Weights of a small CTC audio transcriber.
Data: trained on short read English sentences (LibriTTS-R), 26041 training examples, 11.1 epochs.
Rows from block 9, named by matrix and row number. Each number is 500 + 40 x the weight over its row's rms, rounded and kept within 0 to 999. All counts start at 0. Numbers have three digits each. After the name is the row's rms in percent of the matrix's.
# fc2: second MLP down (model.blocks.9.mlp.fc2.weight, 256x512), inputs 256-511
fc2.36 098:520565510431549478416494534546531470528439553546459472459502514498495499559519502528483508536508485479513580532556573497506499487508541460513489497492500503521446434473546446458522523511497538504551545533530474477455547463487530537527485476490531523577547553504558395485521480461482551565444552493463491495449501528460501530514497476469496495477493472494527553476543474515540581525499514553507557532456543524497473456568536542451477485499578469476502466460500415492483539440437503467493460571544476526430463594468508552549564508559540493467517579478563490525458487505539456488433538485474496539529504530525454491517504470531489588431491470444473466421563568542467493505468439466493508517445497559541530502541555529526552440570478459511456545493523516518495543463422517
fc2.37 093:510525459516458498521452476508436500506491474489497477508488491459494598577509461482599524538491460454555447549477506506475539542455515553514445464539510503517440584454470549577523492511527505478538496494557423510464501446473484549524535504524489512478446520588564586550476504512546546466470455483490467504465509528491542507518479466528482530509468533490561519514461496536500589523536521491455425544498484495556481387521532605498523480489504529504451528511536474481474492493495559559481504449543487502465538504560543443493481448535459436571561493516502433543505519507488522532512516415504536543456444499507430478478548519462531479546435518417486488487497570586498472533452528512500531437507430521562481455489448441513524480584492446499481485450449562464480457471466478
fc2.146 094:467536405437600450468511562444539437453488512516442484520479526491480530540519471537491510473430496498521518590499459600530515526544491459542525502485482497465482456496543467536535457567528485457500460497496488575445495507520510535575484488510468447496471473510486546425600575527488521458527559535464394503572474544522513516558489472496486566473488527561520466463501515529501545528422489459536585550512555573520510421514438480441482482516485538558447537487457532429456551552506430485504500517536463496470416472535487486453523480495454464513427548491443622484595486443498490481465525525478542512439541505468505485496525570475482464603578509447580541583550457516464583599543480456527462487522464509502525446488462558464510496547379480518538476556465521515537491527417488
fc2.147 090:477535569501492558508401529492506506499504478562487489494488492490527497412507554529443563487571527477539460484466485471524476511513526518463504544489559471522503508439442576541500498524541551492512467476494431448454462479483511452486437474521571535510470541519503496524511525462438492465480426449502527539558545510453500461507517534478503541441516443459482619492442494532489536512510536472423419536579524499525520517439443546507489454424512499491546454477509521457461491517442604552484534489443575520485483482422588476483532509502477505525455446437500469520490501439565447526455502464543574425519556462522448517559473447549562502502500532497480523479541452550477513488479471452531557495520444529553541551441436477474515554430511499560516518517537563473470559505533444
fc2.148 101:531490525477611529472553544487523440559484512506590505524503540467509475493477546505504461560544485535525492508525468507500490436489535506464451419472495532476528481466545531578460469455405477474420499499540440504475448454452519472547522507439510571539474491406511514528484500554489500519511585476464471513519448592462445490479522515541511438519422599545574505468507548429463504576475474521518493474509500511501460606560526508508506471459550485458500540484487519444500483529497493546574494456488560528466419507457492426529525474515477505564444500518435519534441522515508410501493508512568536537531465467487546459548530526533442512464498526445564455476494530477510478547527435462561438465527496497499537479501499547550460420454463465531494543505477502527533498476488515
fc2.149 101:486399469543482458456501534464480499526512471425534483432502469409459561497476476520522479541497515556466466440549409385519469516495440494554448467470496516549540530446480408503525500534468489467412521535533495474557474511499476466559474517479456509448548504486541450473505443512489517392468490499489564472489503486521533527471522489508498476495566547532464566489477423532576539457521512563489520478497488502482496465498535512524466482521473517452455534486464453444494432413524482529535526509641511577473424493442563464480543443533492476512494492462497453505466476522532474500549533521471490569438498472471461464501484528474511500486508521480479555526493566454487480463484458440486512516537468459493541494520548507475560484474469471537471468428427505463473482426439419
fc2.150 098:517556480516461536393536485431538444480506462548452521478482519431491471542499504610484570524492546501470492453492606549474444475475527499513476484465507522507554554484481463542541482545508473468451522464512525471483445479437498422498504477483484447504422485498548502535434524453528496476542546515531480451442535464531578450506463552485508456438538512497550500474565489516530520558538496512486475533502525499470500498495506432529515519430578439568500551445459413483437423597453458550497499449534509520416426467489488473557539556526541465549525422381472529496428490442483483490515454489472516459478537441470483539545540517489492500482466461474501398504529456490524500513458443499450464435540517506481487424472480438419509460511556566512488495511598413504459572419450506
fc2.151 096:467510470444453566471433497491536497506450493541502463475505483493549445485505537526482531587523515459527549502437565535477523510532480502461423489516484538533514503533455528462540438517479436553388468509506522502422502490483554516514522595480520536540507523537481440519512543507455528503469489475524435521474530533503473475500521566459474535454542482469439473446476563529506485454501504415500462507515443470557508483492502583614558450481520511454467478537487451491517502492472459536482441498537540559456562564464495457510491508589532480567495542401513608521480476469485503532547506539476504569527482486500418495566557497480448477512527579459505507459478443532555555596459487497544495545545475462464437494499528562465540524492523472505610467487450543583551465505491507
fc2.152 098:491447568508505565489447456476547543497536580508420481531464393563460542444458503470497515445526551564450517501514495498544524480520609493552503385478497488511475543432502487507595502461484471477434462541482525571561509572496541531531525448521479492544511483490449580511454488464512523417471527488515521503491450468531434444559500489509454459446573601491550482515519484446425519551562527502484449490461529457486533464518486511439527508494496504493492565584503527438493461452555473478470579505475493561471457459522457429539423501507526519419568496491518537490538528530562500524515459570453486414503546457475507492597576490498628502559532496493501549495471509495627549492517564437470507508454442481489434475536495457479513462478525488547430494565518489500452468557538479
fc2.153 104:541502502453553536510476507442478416480510499406512530485475522532490462550426506519481555496500543445527531544483419585524442565473510488523500532451486530548536518573477466477532508536457531487569542488469450524494523450489496500520501519575500557542537514525546539529488474590451514497469503434517447513518500470515581421494503547514484440449488504558522527438477517491530473492494491444522469414415456537522584479445494649456492505535512516442495510526483483517462504573460388431541485520407538566517518558478474484458494448500442397588458543457505560472573501496460550492446497480487563493469473557460497442479462509525460559464525497478462544492514494457467503553574535375516488481578508492530582517541464544528490483500541525452489445542494523522508524543417533
fc2.154 102:483512444583503526498481415469494496530576497484545532495506455505509503433566476534544469498463502513550501441500499503501498515506455478501471539500476501452540554474470480515490493526548491522427414499538459436602492475494489480530500580499542567514472472434467522457449506482450493473466464500459558460461491522515499443547496513459442520473529465509504528502503512458490517547495510462508538569498459490531531554496418481437462486456521513526541472498441485557406551573509485487497496472502503446506516459487472419436530493508522481513525513471524536429481492476549508440420547548518533473564490596474470546472512482555491508535518444519507472469531511421496466496522575484551515432525573504481473606580517552565477494465571461543487539530444546518486527437573506
fc2.155 104:474571517472483514454564468485472462497480478531429553471512508480456470479516445427536466570536505507499452520500531404484495532500511525500514476473550535526526600468461447520506439537489492488575522413527475505543514495424510463460478448526460512447468562499475397460506444494429421501557483489471477515481441467495495448490494529495527490474490534570498492512461501512542508450516489414465555518503479501490564526447460514502553510495539439508455497481610513496439491507449582484461433471496503543508553459427596482472515471485476478480535523435474527432503456492500492430558473593527505555551504477496468499485483493463427557517493523557587546485405627564527477460504536434455511511529447522535490467418452489500508520525478458515575512549518527478502501477418422
fc2.184 094:496474515523455492517415441458429487530482494536488508531462527587522480525480447493483488481476596409431493633451460440514502484515489482475485480444535482459519521472413478464456490591482529484485475462537491550529430513516445558475399507497502455563423471503546499475505556496519410524424529532512533491524487526556479539475492470499489503455555503476497456415515466504532400476494490479467437504509497516451469485610509492512485458467521527440480560511552521491564488457520559433471423508511462466547465423479526437499477550529461495529467528551470488469537510476471402552513486432484543490522473496485527512527457522547517422475524470518490454468515602566479531440513414454532444459469389497449453570533492492494486537469512461546489487515529525528508510430516475
fc2.185 101:504498503549485466451497475445473551459429453579506511507475468499526555518508434489491550548598520545490500442524520495541452506476476572473489452508459513536566406386542486489563478511521553496490416513457563497570515480487473527500505423456462412532519513495466527548437448493492537489506484480507516496459527505507474541452541533512513514419486513462578495569550486485553593563452426484454473499508473569483531506486497464480470588479544565444472501440494450477442478516523483477485529558505501491560501457448473457491492539480473496464447469539464524507403541540519463495496500461513465452420467486511489520430520438449548473506413501605497441444490520535533459500465481507541491453518467459438502451527476493460487477584481536514399496443595502559473463493534466
fc2.186 102:540474504465510503493518461472531479546534498445469487595462431530519524481450493479491520511437545505537502487507538539568470476562489468515427502479480536506446512563560428527446464532532517545556464555517512519474465511432424616462488472522569517498465613569526503475457462568579467478446464516548562448528456432539530508518547467554458445509511440492534510512511515491532506510538491547472507496485489498464478457547563502512446484509511518441463492474494477460536531495538474459555490460551489480504454427472555517492505529431486486490483552525454478511472538492459510531424577464489437533434501462491576484491554536483475468501492463533528520444509421448479472551459446460431478535466494547512461494448494613517504470434520520502454479421506483461503439454487473
fc2.187 093:503547539484455491526540513527449489498491506505463423371519509540507491499505497549516533489532445487419478464472588552574509472512517503450520526491499524564521468465503464458477579524544480548495434492458472484424512484473446579525481531554527527515506500513519534533527437439395465560544526538429461491508491498429454558529469530558519516429458518494509447472525398522460521448495430527487494492481482554465540503501468479490552513486548481499502487488485481493541480435473512506531495526477529503519479491547499504481587482490547486461521550543432456491437488590488528500500626477530564495517503475476479525490527481509482485470550496450477455434486506499461498468451480528485507465453572532524531469571488495501523501455490483477476489425501535465556496530420476
fc2.188 103:552526481472476606490474499531497489478520433537533504506505503531417505546518515431508523512559535487478562505499467500486499563517460486534534533521508546511529460451471515522487443507466484420448460467514495499504520513538480462480537558472496468533436476525489496521571488465478533514542420536524517520593476484478457461480485511481468459551474604500489497478576495493483444488485501533521508473514504526525542591417442537468522469574530535509544481621414507579484492542476468501527518463561438503519518505518537536504485443490511463466512533430397506520585488569509461544423477499493508457489566455492542472470454574493534506511600544568457474500512477499538467556490614465455574461542511506419516533552477467533516449507455476502496495523508523552467418461453498
fc2.189 103:510403434518531474504434428557441532498539581503585490473483510513468456522372433515514457484499540442423492508531502443499513485441549493459522432425509529445467485526449452478515456540466428487424500601517549512470400562471470485519479473465492481482478435501449587525480497565541530464432549404539444419519529489540426571513450458503453460466479516431453461486518539529509516445464518499515539463520538453477514519522580464440479483498489484462489562531483518517506450542462441478462470506473472463463456513543465489527534505513481512512494529431562455484543480464446461508467527462522528454505531449442560435455500550557492546504487460491534494459534490461498545595532532534472472450536508533487454495488526472550479436475461502459510497554490566532406456511462521
fc2.190 097:525557479517565438603506496534546533456448551483474532514474466522495442505454486530525537523585578486558453535531494545492486525542513496491503434503465475483527490495513515434469479440441500493411517453546556447499433438429525511508545527481564519499530522461509467530465450481469546453507561441490497486461476438481482536475491452481502518457453566450524502425470484493494550515483501511521505550530447534537484456549392478447438453464479515535588522612476510504493519463457528562505529491495532536430504491481464477441537454486508493452485512539481477536526567460494489442487493499469510468474513487469532481466519528479539528515448534521500438459532471402514508506486494529489428514507520590488549466506499420486560511436469503520611447500412440506525524440463435
fc2.191 102:414480512518552533522487561515509464488546520445520491632551495420411504473538507476527440474497577454469554480529550510614470548545555508523470534518464494480463497510496531439512460485551497504520512535446546579552557488481492555502483439519506495493461444522571521566531515490508499530507469463552532511466528495564483510482506455513508521531478509401541494502449533472565533513520490469550436535469512474515557537498489456560425464487480496551480422545440495596442467483509574502473543486501498499469546464488456545581518482387490549542523469511520500522484510459516493560517512558473551476496562446484505484495489476503543514490548469538431568445536507533483494512509566429532472449535485490538529557526432510511519550495501498548474458481480485497474486595558492
fc2.192 101:478596542475460515450559497521529516516506454473534498475542477486513442549483585523508582536519469477601499531548444527439469494555559479482548485515466464586558528508507526513441501498497544539494549444506541514541459429414534533508521543435549562553495492460443478464461515471513553527438477472515532494562521493552561516462498512510552451579451483520453584463459497554516438525551520489407458525451470543475435495468538501460499486478527501479464484441489535475487471484472489488578473477515488568539486528545472454504470504585531469527491471520487521510579492509584502503555464570592431565550545579475485457456471549524428507509480552490469544493409473535509450507495454549531506478562433403506569524483573577476500460459475509555442494517530436514541522462552478
fc2.193 098:552525522497484483504488457500475557534578517454430485443544476520513478516422448506512471449462480525434564446486443490556467539547535518488515611475543433472515502521457479540470548550492453474486502494527406513471543409550522513474467525538450489448490541564476540537514502500536434485446487495563483579537493516562514496492542450571505553485427507546557490483461441448441448483515530520516608446531514427555504496514568565540482464463475491538504484416534514503520482546455432457530511496496482419565511497502476524481519521502547547521523548512441515519602470536447587492520469532504566452406479446447587509470523463496451569461484472512484514468518471502484496531588466489442462476491434456493530506470446468484489520504541490541520452506439504405538445488442466
fc2.194 101:528529541522470481591568497536524525565520447469518495593561498491496484449510410354511500473618474455517534460487493563461571516472458494470495532513476475498506476485492525503520468545543465514470555496487523399468561598517499511495492486517484461477538464476521459467439515458546464515474533499472471493498509438515513455538566484493521460429468498428498485571483445501449510527530488516475518504479494440445454502483536461452476533423465473480501476505484514501586495481519490544385513435522488485489528434590392479519469500511498464460467481433518465492412470481404478503523495455517493500498444490444483518439497484543434507501517480540445519490452518537528456429568532483522485529482483515470497526483483453462499507513520481499515534553428509521481454504480542
fc2.195 098:438494504487538541451556498470531552500507467458488531562499504465497541496497504519545547500533543509440481474444537540461524509454476516502475490553478562499515532487542531468523469571514522410512540498557507571496471537450449457564557484516472502493564480476456585608414483537498542401529542524533419554469563534509473470518520491467516506541550483572514479466527564508537470604495443462486483527533455479477455488531564534563507525522478429543475515410554461463488574476494513508436539484508505463597526498495567504520534491460552503464493515393456533491422468526522479501445522481528461526400524551514479488547553510523515572528425565546500477490487598445504475465526516543529496491501518599445502496554590529510517455484563452506572449519516596530507520532490436
fc2.196 103:488480523503500474510489525483525482443501578531485573513539579480546488472435520498509498484481517521532503517525556507486506458581482526519482529518525501571511394571454504519547478473504603551503502514473556408507536546529474511460514490543573465499536520481549464531515403495536535523569476513482483513469538542561525566534535434530505555556419433554489532513431477528493480527563431459462447469599500526502543514411439434503591525501448486545559496475478582539561543531512470461584531445580526439527483531518562505496460547492476570500517452571489439415540514511517476476509457505502507440398518489492490478537524445485518467526517495452573520482565498471584587532523445534596546509467511510460530509485422565551490491502530543515533415490537552491541602458495483
fc2.197 096:513549471483480507580510470502549598482512554427564474539529476457557463510472476503514459485465485533506484489533522566499505506429443571456521540518491539510505429545571554420566486393558522508530499498531470507543519546498477500507597424509455582501556526534507511475455515510518476493492550531481522459511478501429465489542507467459558511513451428557506420494515525535518508501420465443463455485483466554477500482557493560444439533464495464535479506529574547471494498491458457568524520498464474444518580499553417531559465519484466524449556498537511407494448494481482513525526491464500514396487505452521464507480527506558430530460486436539516533561507602522553537476550560491418447453531460540443560437518427386467555523472540458531500546474478513567503501542457555
fc2.198 097:473566492529453514487485479531528531478497562540559500493490485509530389501551457491483525497474530543476454530475564539536438509577481521496514514499464434538499419543531501483534609488523567452465523479601494578494522538486532495452481456505458536587437442545494593510501495563525524472466542528467477437410438479508529527526492473514464503485531421471522440561498484517486514555477587471512542579565519474406542521586532359581513529514507554520514489486511531497508513539542524548458466532532429458483454509471495513528478427409530523543510539487544481472561511491473480448472557485549508398504552478519506540534482537511519477485473548520513477459530481549545441499449498502532468455477472531530473480479498508522497489536531506403509521499454453550467499565442563
fc2.199 105:532432480485499494433486496489458509484452458447558463511538428527452502506529495485467489526488510443484565498514493470536543525472452505476495570434484488407591431479548508528455505470549433555527571517471484496521575477545485482476518557454514515481490441477536483498553466489481587542451547486471602469527480565486418421518499543478452481439518447494510449472518475524488500517546541525490470500482511437426517506538510455501428496496454429481422537539517527577551507506477513558530434532454535495585459442486480511501454442448475486510520549422491499458522437544446466511481523495582463519510495527545488558489416414498525447495490506532474477427463519533475512552524556462471530430502528509457482521477521474486415538526501430491515480559500524491444488489523505
fc2.200 101:548504507505540505437503497451470587531534510534430409494524510478563508437499492514466516512500542405426493538467563441459541525486482467522445466484516487534516522465573566451532593557548585524543404560492555482496586554485503530461495545524540568571454536497501468504496514498474494494542522520488541404448496504538552507461499481508444486499517487473463472504510504483544529505477506588474487493481483503490537485508518548438587488453485489463476512465482514557475557560522536497472478512493534493434578435501487540503494412413492541547486535512462440555526478502520483490472484482482514531493489516548477439545537515566470435499505478591532587567597562406519481537500536517537485540522515496524537479496464562486466485458481470475471475517409520552469475479431500
fc2.201 098:443460454505519544462480495538511525532482604511498476552452574498447483566527458484502503416454537518546441458497541552452514546427472495550498434528586525506495509463507498503464537473426445561613529518532536533472531555485535573546478480550554510514504517539514482476466536527466559501479499442513441513492459568418458508477471499445503514532561508503437598540523521427438509472438505408566495531496435576483418487528500484528492555471463520508490508533423539519484549462512508516475547409547543533570433532516516557485511481507559473527489574494511565500539435512496498541520531465520462429547497493417438472563501511562566453486514507486500525453489418528533427484470502491498451487508476479495510559562543475406454476446527498473464458404509502502496505496532568
fc2.202 099:496487500525485547436464483457501444554505485535499442521488496519434553468511510443463548527465497416577473463479522549526477520469628580484486503529521354451477537495499392510457518492532542489492468553490495494542499602481392450513462520603505462426557556486490446527559486458562475582543495507410515508542546523534476441449510439514424515514500420474500481471503550438490496597574424540504514475485504467495497551447508518474464485483527445464464440527494531499477528582557501498519483490495500475518528539428450489422527510528464516515489544529557493491523542462420541503458441458491560465479516582489481530540496495515459529463595486493457480478509467410453494466499530544512577519561516506489453542482506498474459469482455513518429480428454507501513529564502499
fc2.203 100:561504597444474566516523536465430438522509470530512495426522465494579577554481480521462549478445468549481488517576435442480529524494465511492501445481445495550510566458558513586491441432539527416475474542480471454561386468468522462487461442458493481460501478533492474519437459489508512493489519482526500482470506535487537557476479471486479486565539447497519569509467493489506492538378471542558514504483448516488497530488477547455512516579492524522440527496555493530500520512477507520508556492522570588447573518568545558499472440600506505509450531508428556533527451567498470523501495568497489513474517534529420513480586484521426542540502517488499562545570492453575466540549502564565481512398491489490498366504423548493573520510494496502519536439487509511465520464513504
fc2.204 095:497508483547495527496475589464428458460454507506468462492431530506489610423514440467519495520571506480486575530495478552432508490577509487439487505502499528524499583433529497505502463506496513564529472500518553458467500577467510487512562531523443376504519496572525516489542455562471425486530544520505466435515506531569517543500535497537501469484458529505567547547507457492425472513528457514516520493510559428489490521528564554500480515533453510515503489480558480507508531494514529520462473432482522508507474486491477559560478531508478494498521523458449399604482529458473518519482553541528545529499444471455499491543489440511539571448503477556470443466475476490496500539482420490509466500503447473517453404529441533509501466465448474446508404524466560494497458523460551
fc2.205 100:520441468462503462555538502505484468541456538498470499481552455486505572502433481425553537455527533456491512522495443441511554498477523584523474527526435487436452474503467471526509549528497554495540509587436492543461436431474525488487489500469538508547461494575472468504445495554493513445544496434542419494458503472431408438461543477539514459481541538444508415475461520581554501527495488442452480510514538457540542515457596587539523482483446397527466520490469554422499466560495447439503450495479527505524506514483494508464458497515532558474492504501476505479570514443508528478518477451539482522521514524471576481483529529563430562446542463544527489456468472509561475474542568476492537540482479505503527528486501529473463559492486450594488464530586546503519523554490502
fc2.206 100:492430490464567510502490464549426576471521469480538478525437516457527486481510421471582513548504533543454466471523513510508503526449447495547544455539526567504452509504491459453538526509514511515485502477523513438508442485523389493487495569501474478506424505485431463485447512470492483512482463450528449507488492517501549527517457511498512390422541556517545566498452510453511484451449544525483472502501405497528505486408484510466506416461551549518489513476453521492449462509506529460511450431519553479466436497402511438461524500459453469550456524496507551420465480481474458503489481496491451425425494484506481493532415499485556502437479539557485480522569449433450492484484459486533469563540533514489495528430502521469560518423472458469523485505495447485451468521510531
fc2.207 102:420563479541602454507408520522397519518452486505524609531449485531430508463523481607491521527462472549508521541560408500471482485398485497509543454549521628499535513550445448520506473522429442427615506441588471459486470537500526495466496483530441515509477522488526501485498516505465540479508512497529403517489429477477540510455479517570463488509551514545542467488503499476525554487446497535507530507539444521425453535528441500542494502535525507425515492517577539473473489505458469503548525494449478464522501461426497438473553487442490482432476495544450460484525479406494470497458531526493523534466511486456460564517468464476554561550491488409493490552502530467504496512492494532503473466482468585534447513551522586562485511411473460444548497488494553474468516412437554
fc2.208 096:517566559505516470515515509462513511517513505485544514428480530529490474501452494510493536499426499575484587525546534504528500543576541522500480469560513516498494459503488580511550469528510520563539490511439564494480476464523524504529454487459521470485546489549533571499560515579514530529516447525485500585486490489466503472464484457495498534484495524500531486588507483539522584506469515440455455478533437477511495433524492435485504496542538542535515475476394483477516494471512504424519520596631511496432471497479453530563536449536481535524500531531442466557494532548493538528532564518565566470495491541486531560474560482479441579540517517477449551590514505466557498524577452461557406457466552546475561447508462465585528523520540586518500437541515528522514554510463526
fc2.209 112:473451452534555530563482426426477531502446513490538512483465545523451470494471472468490490531454513527451535462483541476463556449576540485533469563532449513474466458561510530547565577529526511519543484505458592517488506607447469521518442552537418476420501488521555580534483516488548557542555502482421557462450511505551499457463480463486435483541453569458441484539540592524487537505572467509525480470525543500502554480464453427450480414428481496475511441519470487522497496502475473503493483469491542438540458512564451509487495503436512499550534543520602392437492517452483559490509522416475501561503501529519519512526479483504509475475425440505506492451511522496512551451548550507493522508476488531448492553507514460440519490517445499487557504506513469532531484478459443
fc2.210 101:554444532499589501472567439530424432516529468463443451436525459543490518525565483463401431523501480451401435466533500470492563496469381506579468544482462489525569505467514485475492442533472472455514528513507547550508474512491542467461557526508525480484502494548460431504490525502486427559555584466400512498479564504545512526520528503499514496523468492407493474480493501489509474439531495482454539442500490473553503546532528553508534456504474408452467584502539514474483530444516472493498411545485489497429506495513468474498558491472461453441468562513477493407500435440528468542500404562512502483514494514472546524541473468479553504505482487530451484392482581588492524625482503493540511505494539548462506493522535520478522479447504464440498538482553485488496516522548602
fc2.211 097:539496481440386516504476429430461557497445557518559532563496419517479501480483554526465495509474509603518523472454507441549506427482494506457457459496496500519519448467432482498514526461442484546435531476465485475564460536489530530450458546505491411461564457489507469467455433428492523603462506541501473509435472485506480478509515541426493505447517539573511500480490532492441549456508463497514441577417498462500493571441512475474526448517427446512473536494514443577525500478459534459491530486455484500506524487502426409470523441456538517519486514502493440537486500496489499544490541515458522517518474479499466477463574440496522463531487491518461504535497500486547561449558590531494539570518507461504479449484531559471554485477539519538458518457570471530471514467523442
fc2.212 095:575546481478513467560522489549496482507524516519531511422467459467535499519495534557496539483449456461538516572477472463462464472411552567495515482457518571465488543525514430517487459478503468416502460432451413455530479467509473579552457452470566518507466516462475464573549539475487572560537486466586486522550456489479600519480437435545477493502442423560575511516526492464455623500492463446524490520520485477568479441541494557494502470564545517535569547479527475524505479465477564560581537415451454545511503583514561502536468490478505516485499506492492492469557484483522465380585508522435483474523485499489435501537426423421534432529516481473524433490480491530543516492500475454452447521544475492545514472547529521503530543476524499552518453495558495504503539498522536
fc2.213 104:405570501446545567460503523476537462511457487503488552446534490446505498504466493503479552495495460440545456549512493498516477480521476464545546458433434602441514480506505472491431460490410487529421489561561504525534481524535502448537578464525536407478526564501517487532452608548507502506536488523563492511544580467414498539525525556516520530516490451461484509504532505484498543502509536528476551522495488471462503492489542481516586443488421477567540551457418477491495497482471467502504459557459434513433444500488490455434564553537481474463454476468493497545491474513464487465534452486528482468474450556559474579466509519542530480510524511502461500446560483515547468481464434499498393529549501523500481515483474458484475556460446505499456517455404505591414552506496450
fc2.214 107:467505448481479553446524536510505472490526534575396529508428522455562420544505439480515471510462594533489516532504552521481575518531486511487544463501567492555424550467474498550557488466516556441478422511510498505444528530482448488521515493505534493540467513408474477565483484517509533470500500494486576560567464502474495535469453520553449527547456499528544543486547522540480570481474485432531487500470453547581459485486507456541495546558523559477610464476483547487483566464460537481579549469474540563436482549501548503494536578508471452574499559503555478564422533532526463498507483512514422427494479529480526504529606508457568505491537463545445494515516477507514461516432513509553455472518470521488501500482457493492477553552539540556522539432531490517542591461490523
fc2.215 102:440526569511497464520544453484468451454477415461473470533559514455516471451482475443562486489572520536521490494548510520532503546509530490551447505494562567545508571444615495536533543481457446486454466503601584495440547494580444423486520457594448475416550528475521501518445520541541534505489527487457545476512451548479503484460500442582571513517521472499558464542514469556439551493472508486483546556488482447514482440564582481526447480503401516460531562541495486471445457520548540504500530481581515501527468487534410526478459523484527490543495484468565482466447413466482541551498512496500444446525467522507478472533528469489541499488510402497524532495474504548462520495506471433517436521508477566546526521451437507418481501545519593481487522422520480489587481511547634
fc2.216 103:510476484424483557501501522485501521542521566522483557447507482464492546458626510467549438528497512528547475521529402490409446490476471447484486496468468484478567446451520478484525505520441580493437473562476501423469479544446555467472574517446401432479538540486468507542562553512502502475434535483520558479512582508452548515482535557516417514461450559467481491520539484465514508472546495568524448566507488490512455459496519524490509553565509501507435570437558479493474510551493589497498517499471504473534461464458479457520513485583506452423484491457553522523442494513488445508486550504454502484457445480472474447477453508513555517505485530478454415487448522474460531481407455468488460460451518506472473521489605545415510557571453498462487442522489414480534485508482418
fc2.217 096:437496495510457499414523517480453475491451464503542482505473517442428525436545548516500464547512463404551487443545490438509483467489559471532515509442491463547547529556443490500540508484400569499450480469455532492530434517463451495530466486486533583526477530541445410499499449459517508562419449478507558445602554461450489481452469525441507515488477469518589488550522548513457547533468506490525555462475494580492493511497525534526506480478560428482532496499505475477451570468488377534491465500464524544539492504506483497477477485521496551493439507553494530385434514471526480518459526468561407519499462506431502464457532514539478529481481504556402498489525543466459480466451494465500488460457532504538545536528510516446558556443480465496508441512503423522434442494483470
fc2.218 096:479508500492481422501557524459493525483549578466471534496485538454415538541490521493541434541548546561443464551468474507437493475514420504545461493456532534516471581466459496485437531518494516477488498517562516515484516481469507522547547484498399456485486477501533504472477530486488501469544454522527478573468491488473553563508540575407498511502436537522456534540512518527524482464463527520588559487499433538450512499555441491515566525515425584612521466470483475449452504471477452505519530514524503532545459442468580562564566536494492510541482527564477500518470580480446519423525477464553522519583482547469537562501508544468523525487468474460530479472490443556523485453450475493432526493549475541511468412517468510516535441470536430549544470487534389548507476504495512
fc2.219 090:510491519503460478486482505436464541552522475480421529516456466500453535539514519576542551436570547543447522473490470517492489429418575477474507456544472458478505507480494460512489517492476508539510448507513462532455469502475598467473547507476539489449517489537509498433489489411503485518475542495577636526489524536510489571534502533547532400525513457455516503516487495479524513579440466562426459578484517493502521525471477546404504486504476422540535495539551533454465496468523542480454623495499522509496555514456533521496493505534397525514461457552485478512490462486460542470464498522547526528430532540542531542529569510501491477512422490536543515464445499589479494536520544445532526505481503464471512562557557558545445512526503445451543472510423476519546445582458532
fc2.220 101:452524470566492519522518512514486526391507569486501504528466513542517475548452476549542599509454467469489526473544492498501496433498521479497524497489489545516512540451518484457435518523437479531516536525450505424573531435507444523533479458428503443593509513469515480577503481585589498495479516496537504504495489490460444535518412491470434500506468474515446458496467462412536506516500547542556511441486486521491517445477454500527477534504519556446515456600434579516518468531531512424498445541531433489477497529466465477545541466536512446525511467481534489532531489492489493518470535500536547479470491415522520454529491481488466530448412466501556509524460529440454570525454490475533456506500520540416529452407506529510532472510489561525451506599520580452486461478515491
fc2.221 100:508507460428588480449498474392518526546514505422542525484355474499520508491499528530522448457503548490525420453464527483508532455534495482474447469489412520497502467515471461496502570519502502474437545384503546491528469556398439482475520494501505493548507529539505513522456447519502517511406472470482561494489449454503504442489455529481470528479466418539577490542499502539447488460450489520481551557496525502485562502515530534444500439475477455454521551513533470549459461451439542490482505425434462484432451496513491486490550503462473494452505511439511473458486438466536493399490539415468545546504483500435521464493453530457570540537440451518479503482512472449493464573420490501428466561477451516447463470430553518460506463489511526569520479458505541532515529405433560
fc2.222 109:517459484531521556482471541449501441553490475471481431482481465548511464451508554511490510509499558513476552466514488461500442506522489500515501534478530512440462399499458542513522547562496445489536488524468398531508488512499493576557487557447434426486476543485512459539486438540488531577567458513460526476550489444502466533471538423473503470489556487532456495416596540542550454468475441533491490503530533549492540540421460523486450518501531531477523526495450534550545465479493476501521512480458555505505496530497576517449521462470477562479473503522505447467552508465510571520517475470487491470533447488486474433415530497529517488475532472499467568481398471471472526488506572478518472529572471476504543607507466511507557514524530541461404511511549454509461457514548413
fc2.223 099:516522505517469431495441520486451574531544560564456452476463503503486513518484475506459483525526464428555425526530496528523514520497483535427508483522481453547479504466534489519473469528500514450562514509463438517513528514491452502477486558479512513464502503508459436476510516551508470519469492532535503524434499588486486457509431497501452512484510470476438548504518463504525464498556465464509578467507520512500484451501602491497522535438460518438443483507559452424595453519527547506523461499489536456443513478414493516555524451511452467486488545485545600500681489488495454543472378555522492541506488496494502537514471430474445499573522541572495567454532420492470505511500491513527531483493434419487486548487536479527526518449484458528450458533427566532518454571538405
fc2.224 101:508464449557531455565432485533512466559534561529522478474537507502446516470559459460461514479540560405497445498437521512579533508480439455466445542497551524398501443468518484541528493499487546507505554468524525510487556514642455494452456422529509479514506561514539533490423501506582502550398562500501491498502559459475550501529559482499568480513496509536500522515514442452467557492555511531455472555529427523433501470475401491511441577478502467477511498531512477403529508454538497497475486462435493457485541577527504475515503478469470515443515431532489502521443470532544515511474544464468507518508506468485500543480456491620566518486435541497480492513537536448501472498506489473471498589501459543483511457514546436556530530534433505442479501489605520466462535490440399
fc2.225 096:481507532489470522502428485484553488489557420526497484481508495565485507513559495532510501501512475433450485541478497513541461478510437510444468568494497417443468448483454494489497488498493470563349497574486494491479404487549512510478478465500502529501457529560496526462553516502439431530505558440489557499541474573482536464432579470443547536450487503474529440501418466568426470477442466415453523496485527476480490554424552494455520485519446533456507451463553525519442537435566547461530434534464533474552565506454524483515461493499467510537620420509546470468528460478533490468501573493530517452478575469503478525523431513507534523505534524467487474467451527563565512527528461498519527483471476506483473541540416512487434502455543435514495534556557520505506524570471470
fc2.226 105:505508520502536490525513508427409501476526521499444549468562525483518468453495530475457474513495484541531510554481476442531509529580459478543471459572537515586491457522560460459503449475478512465627447495503473514503516509519526577505555519556530540516556531478496513502500551465478487571480536503560478483488457495536504500494535455453553557513499475571593472486495476465442484539469492426473524460459474451408509460503465500541529563500548534571492436486465470445391473485444468446447479484500460493421587528416536503451488579482495454515531510576501490529542528479492483450475549574476454354451485490511507508504473545457520504504560500502570466497562530473511433508469501556514429467532457516467466450476490560473454409505515480481489512539478595519493544545462563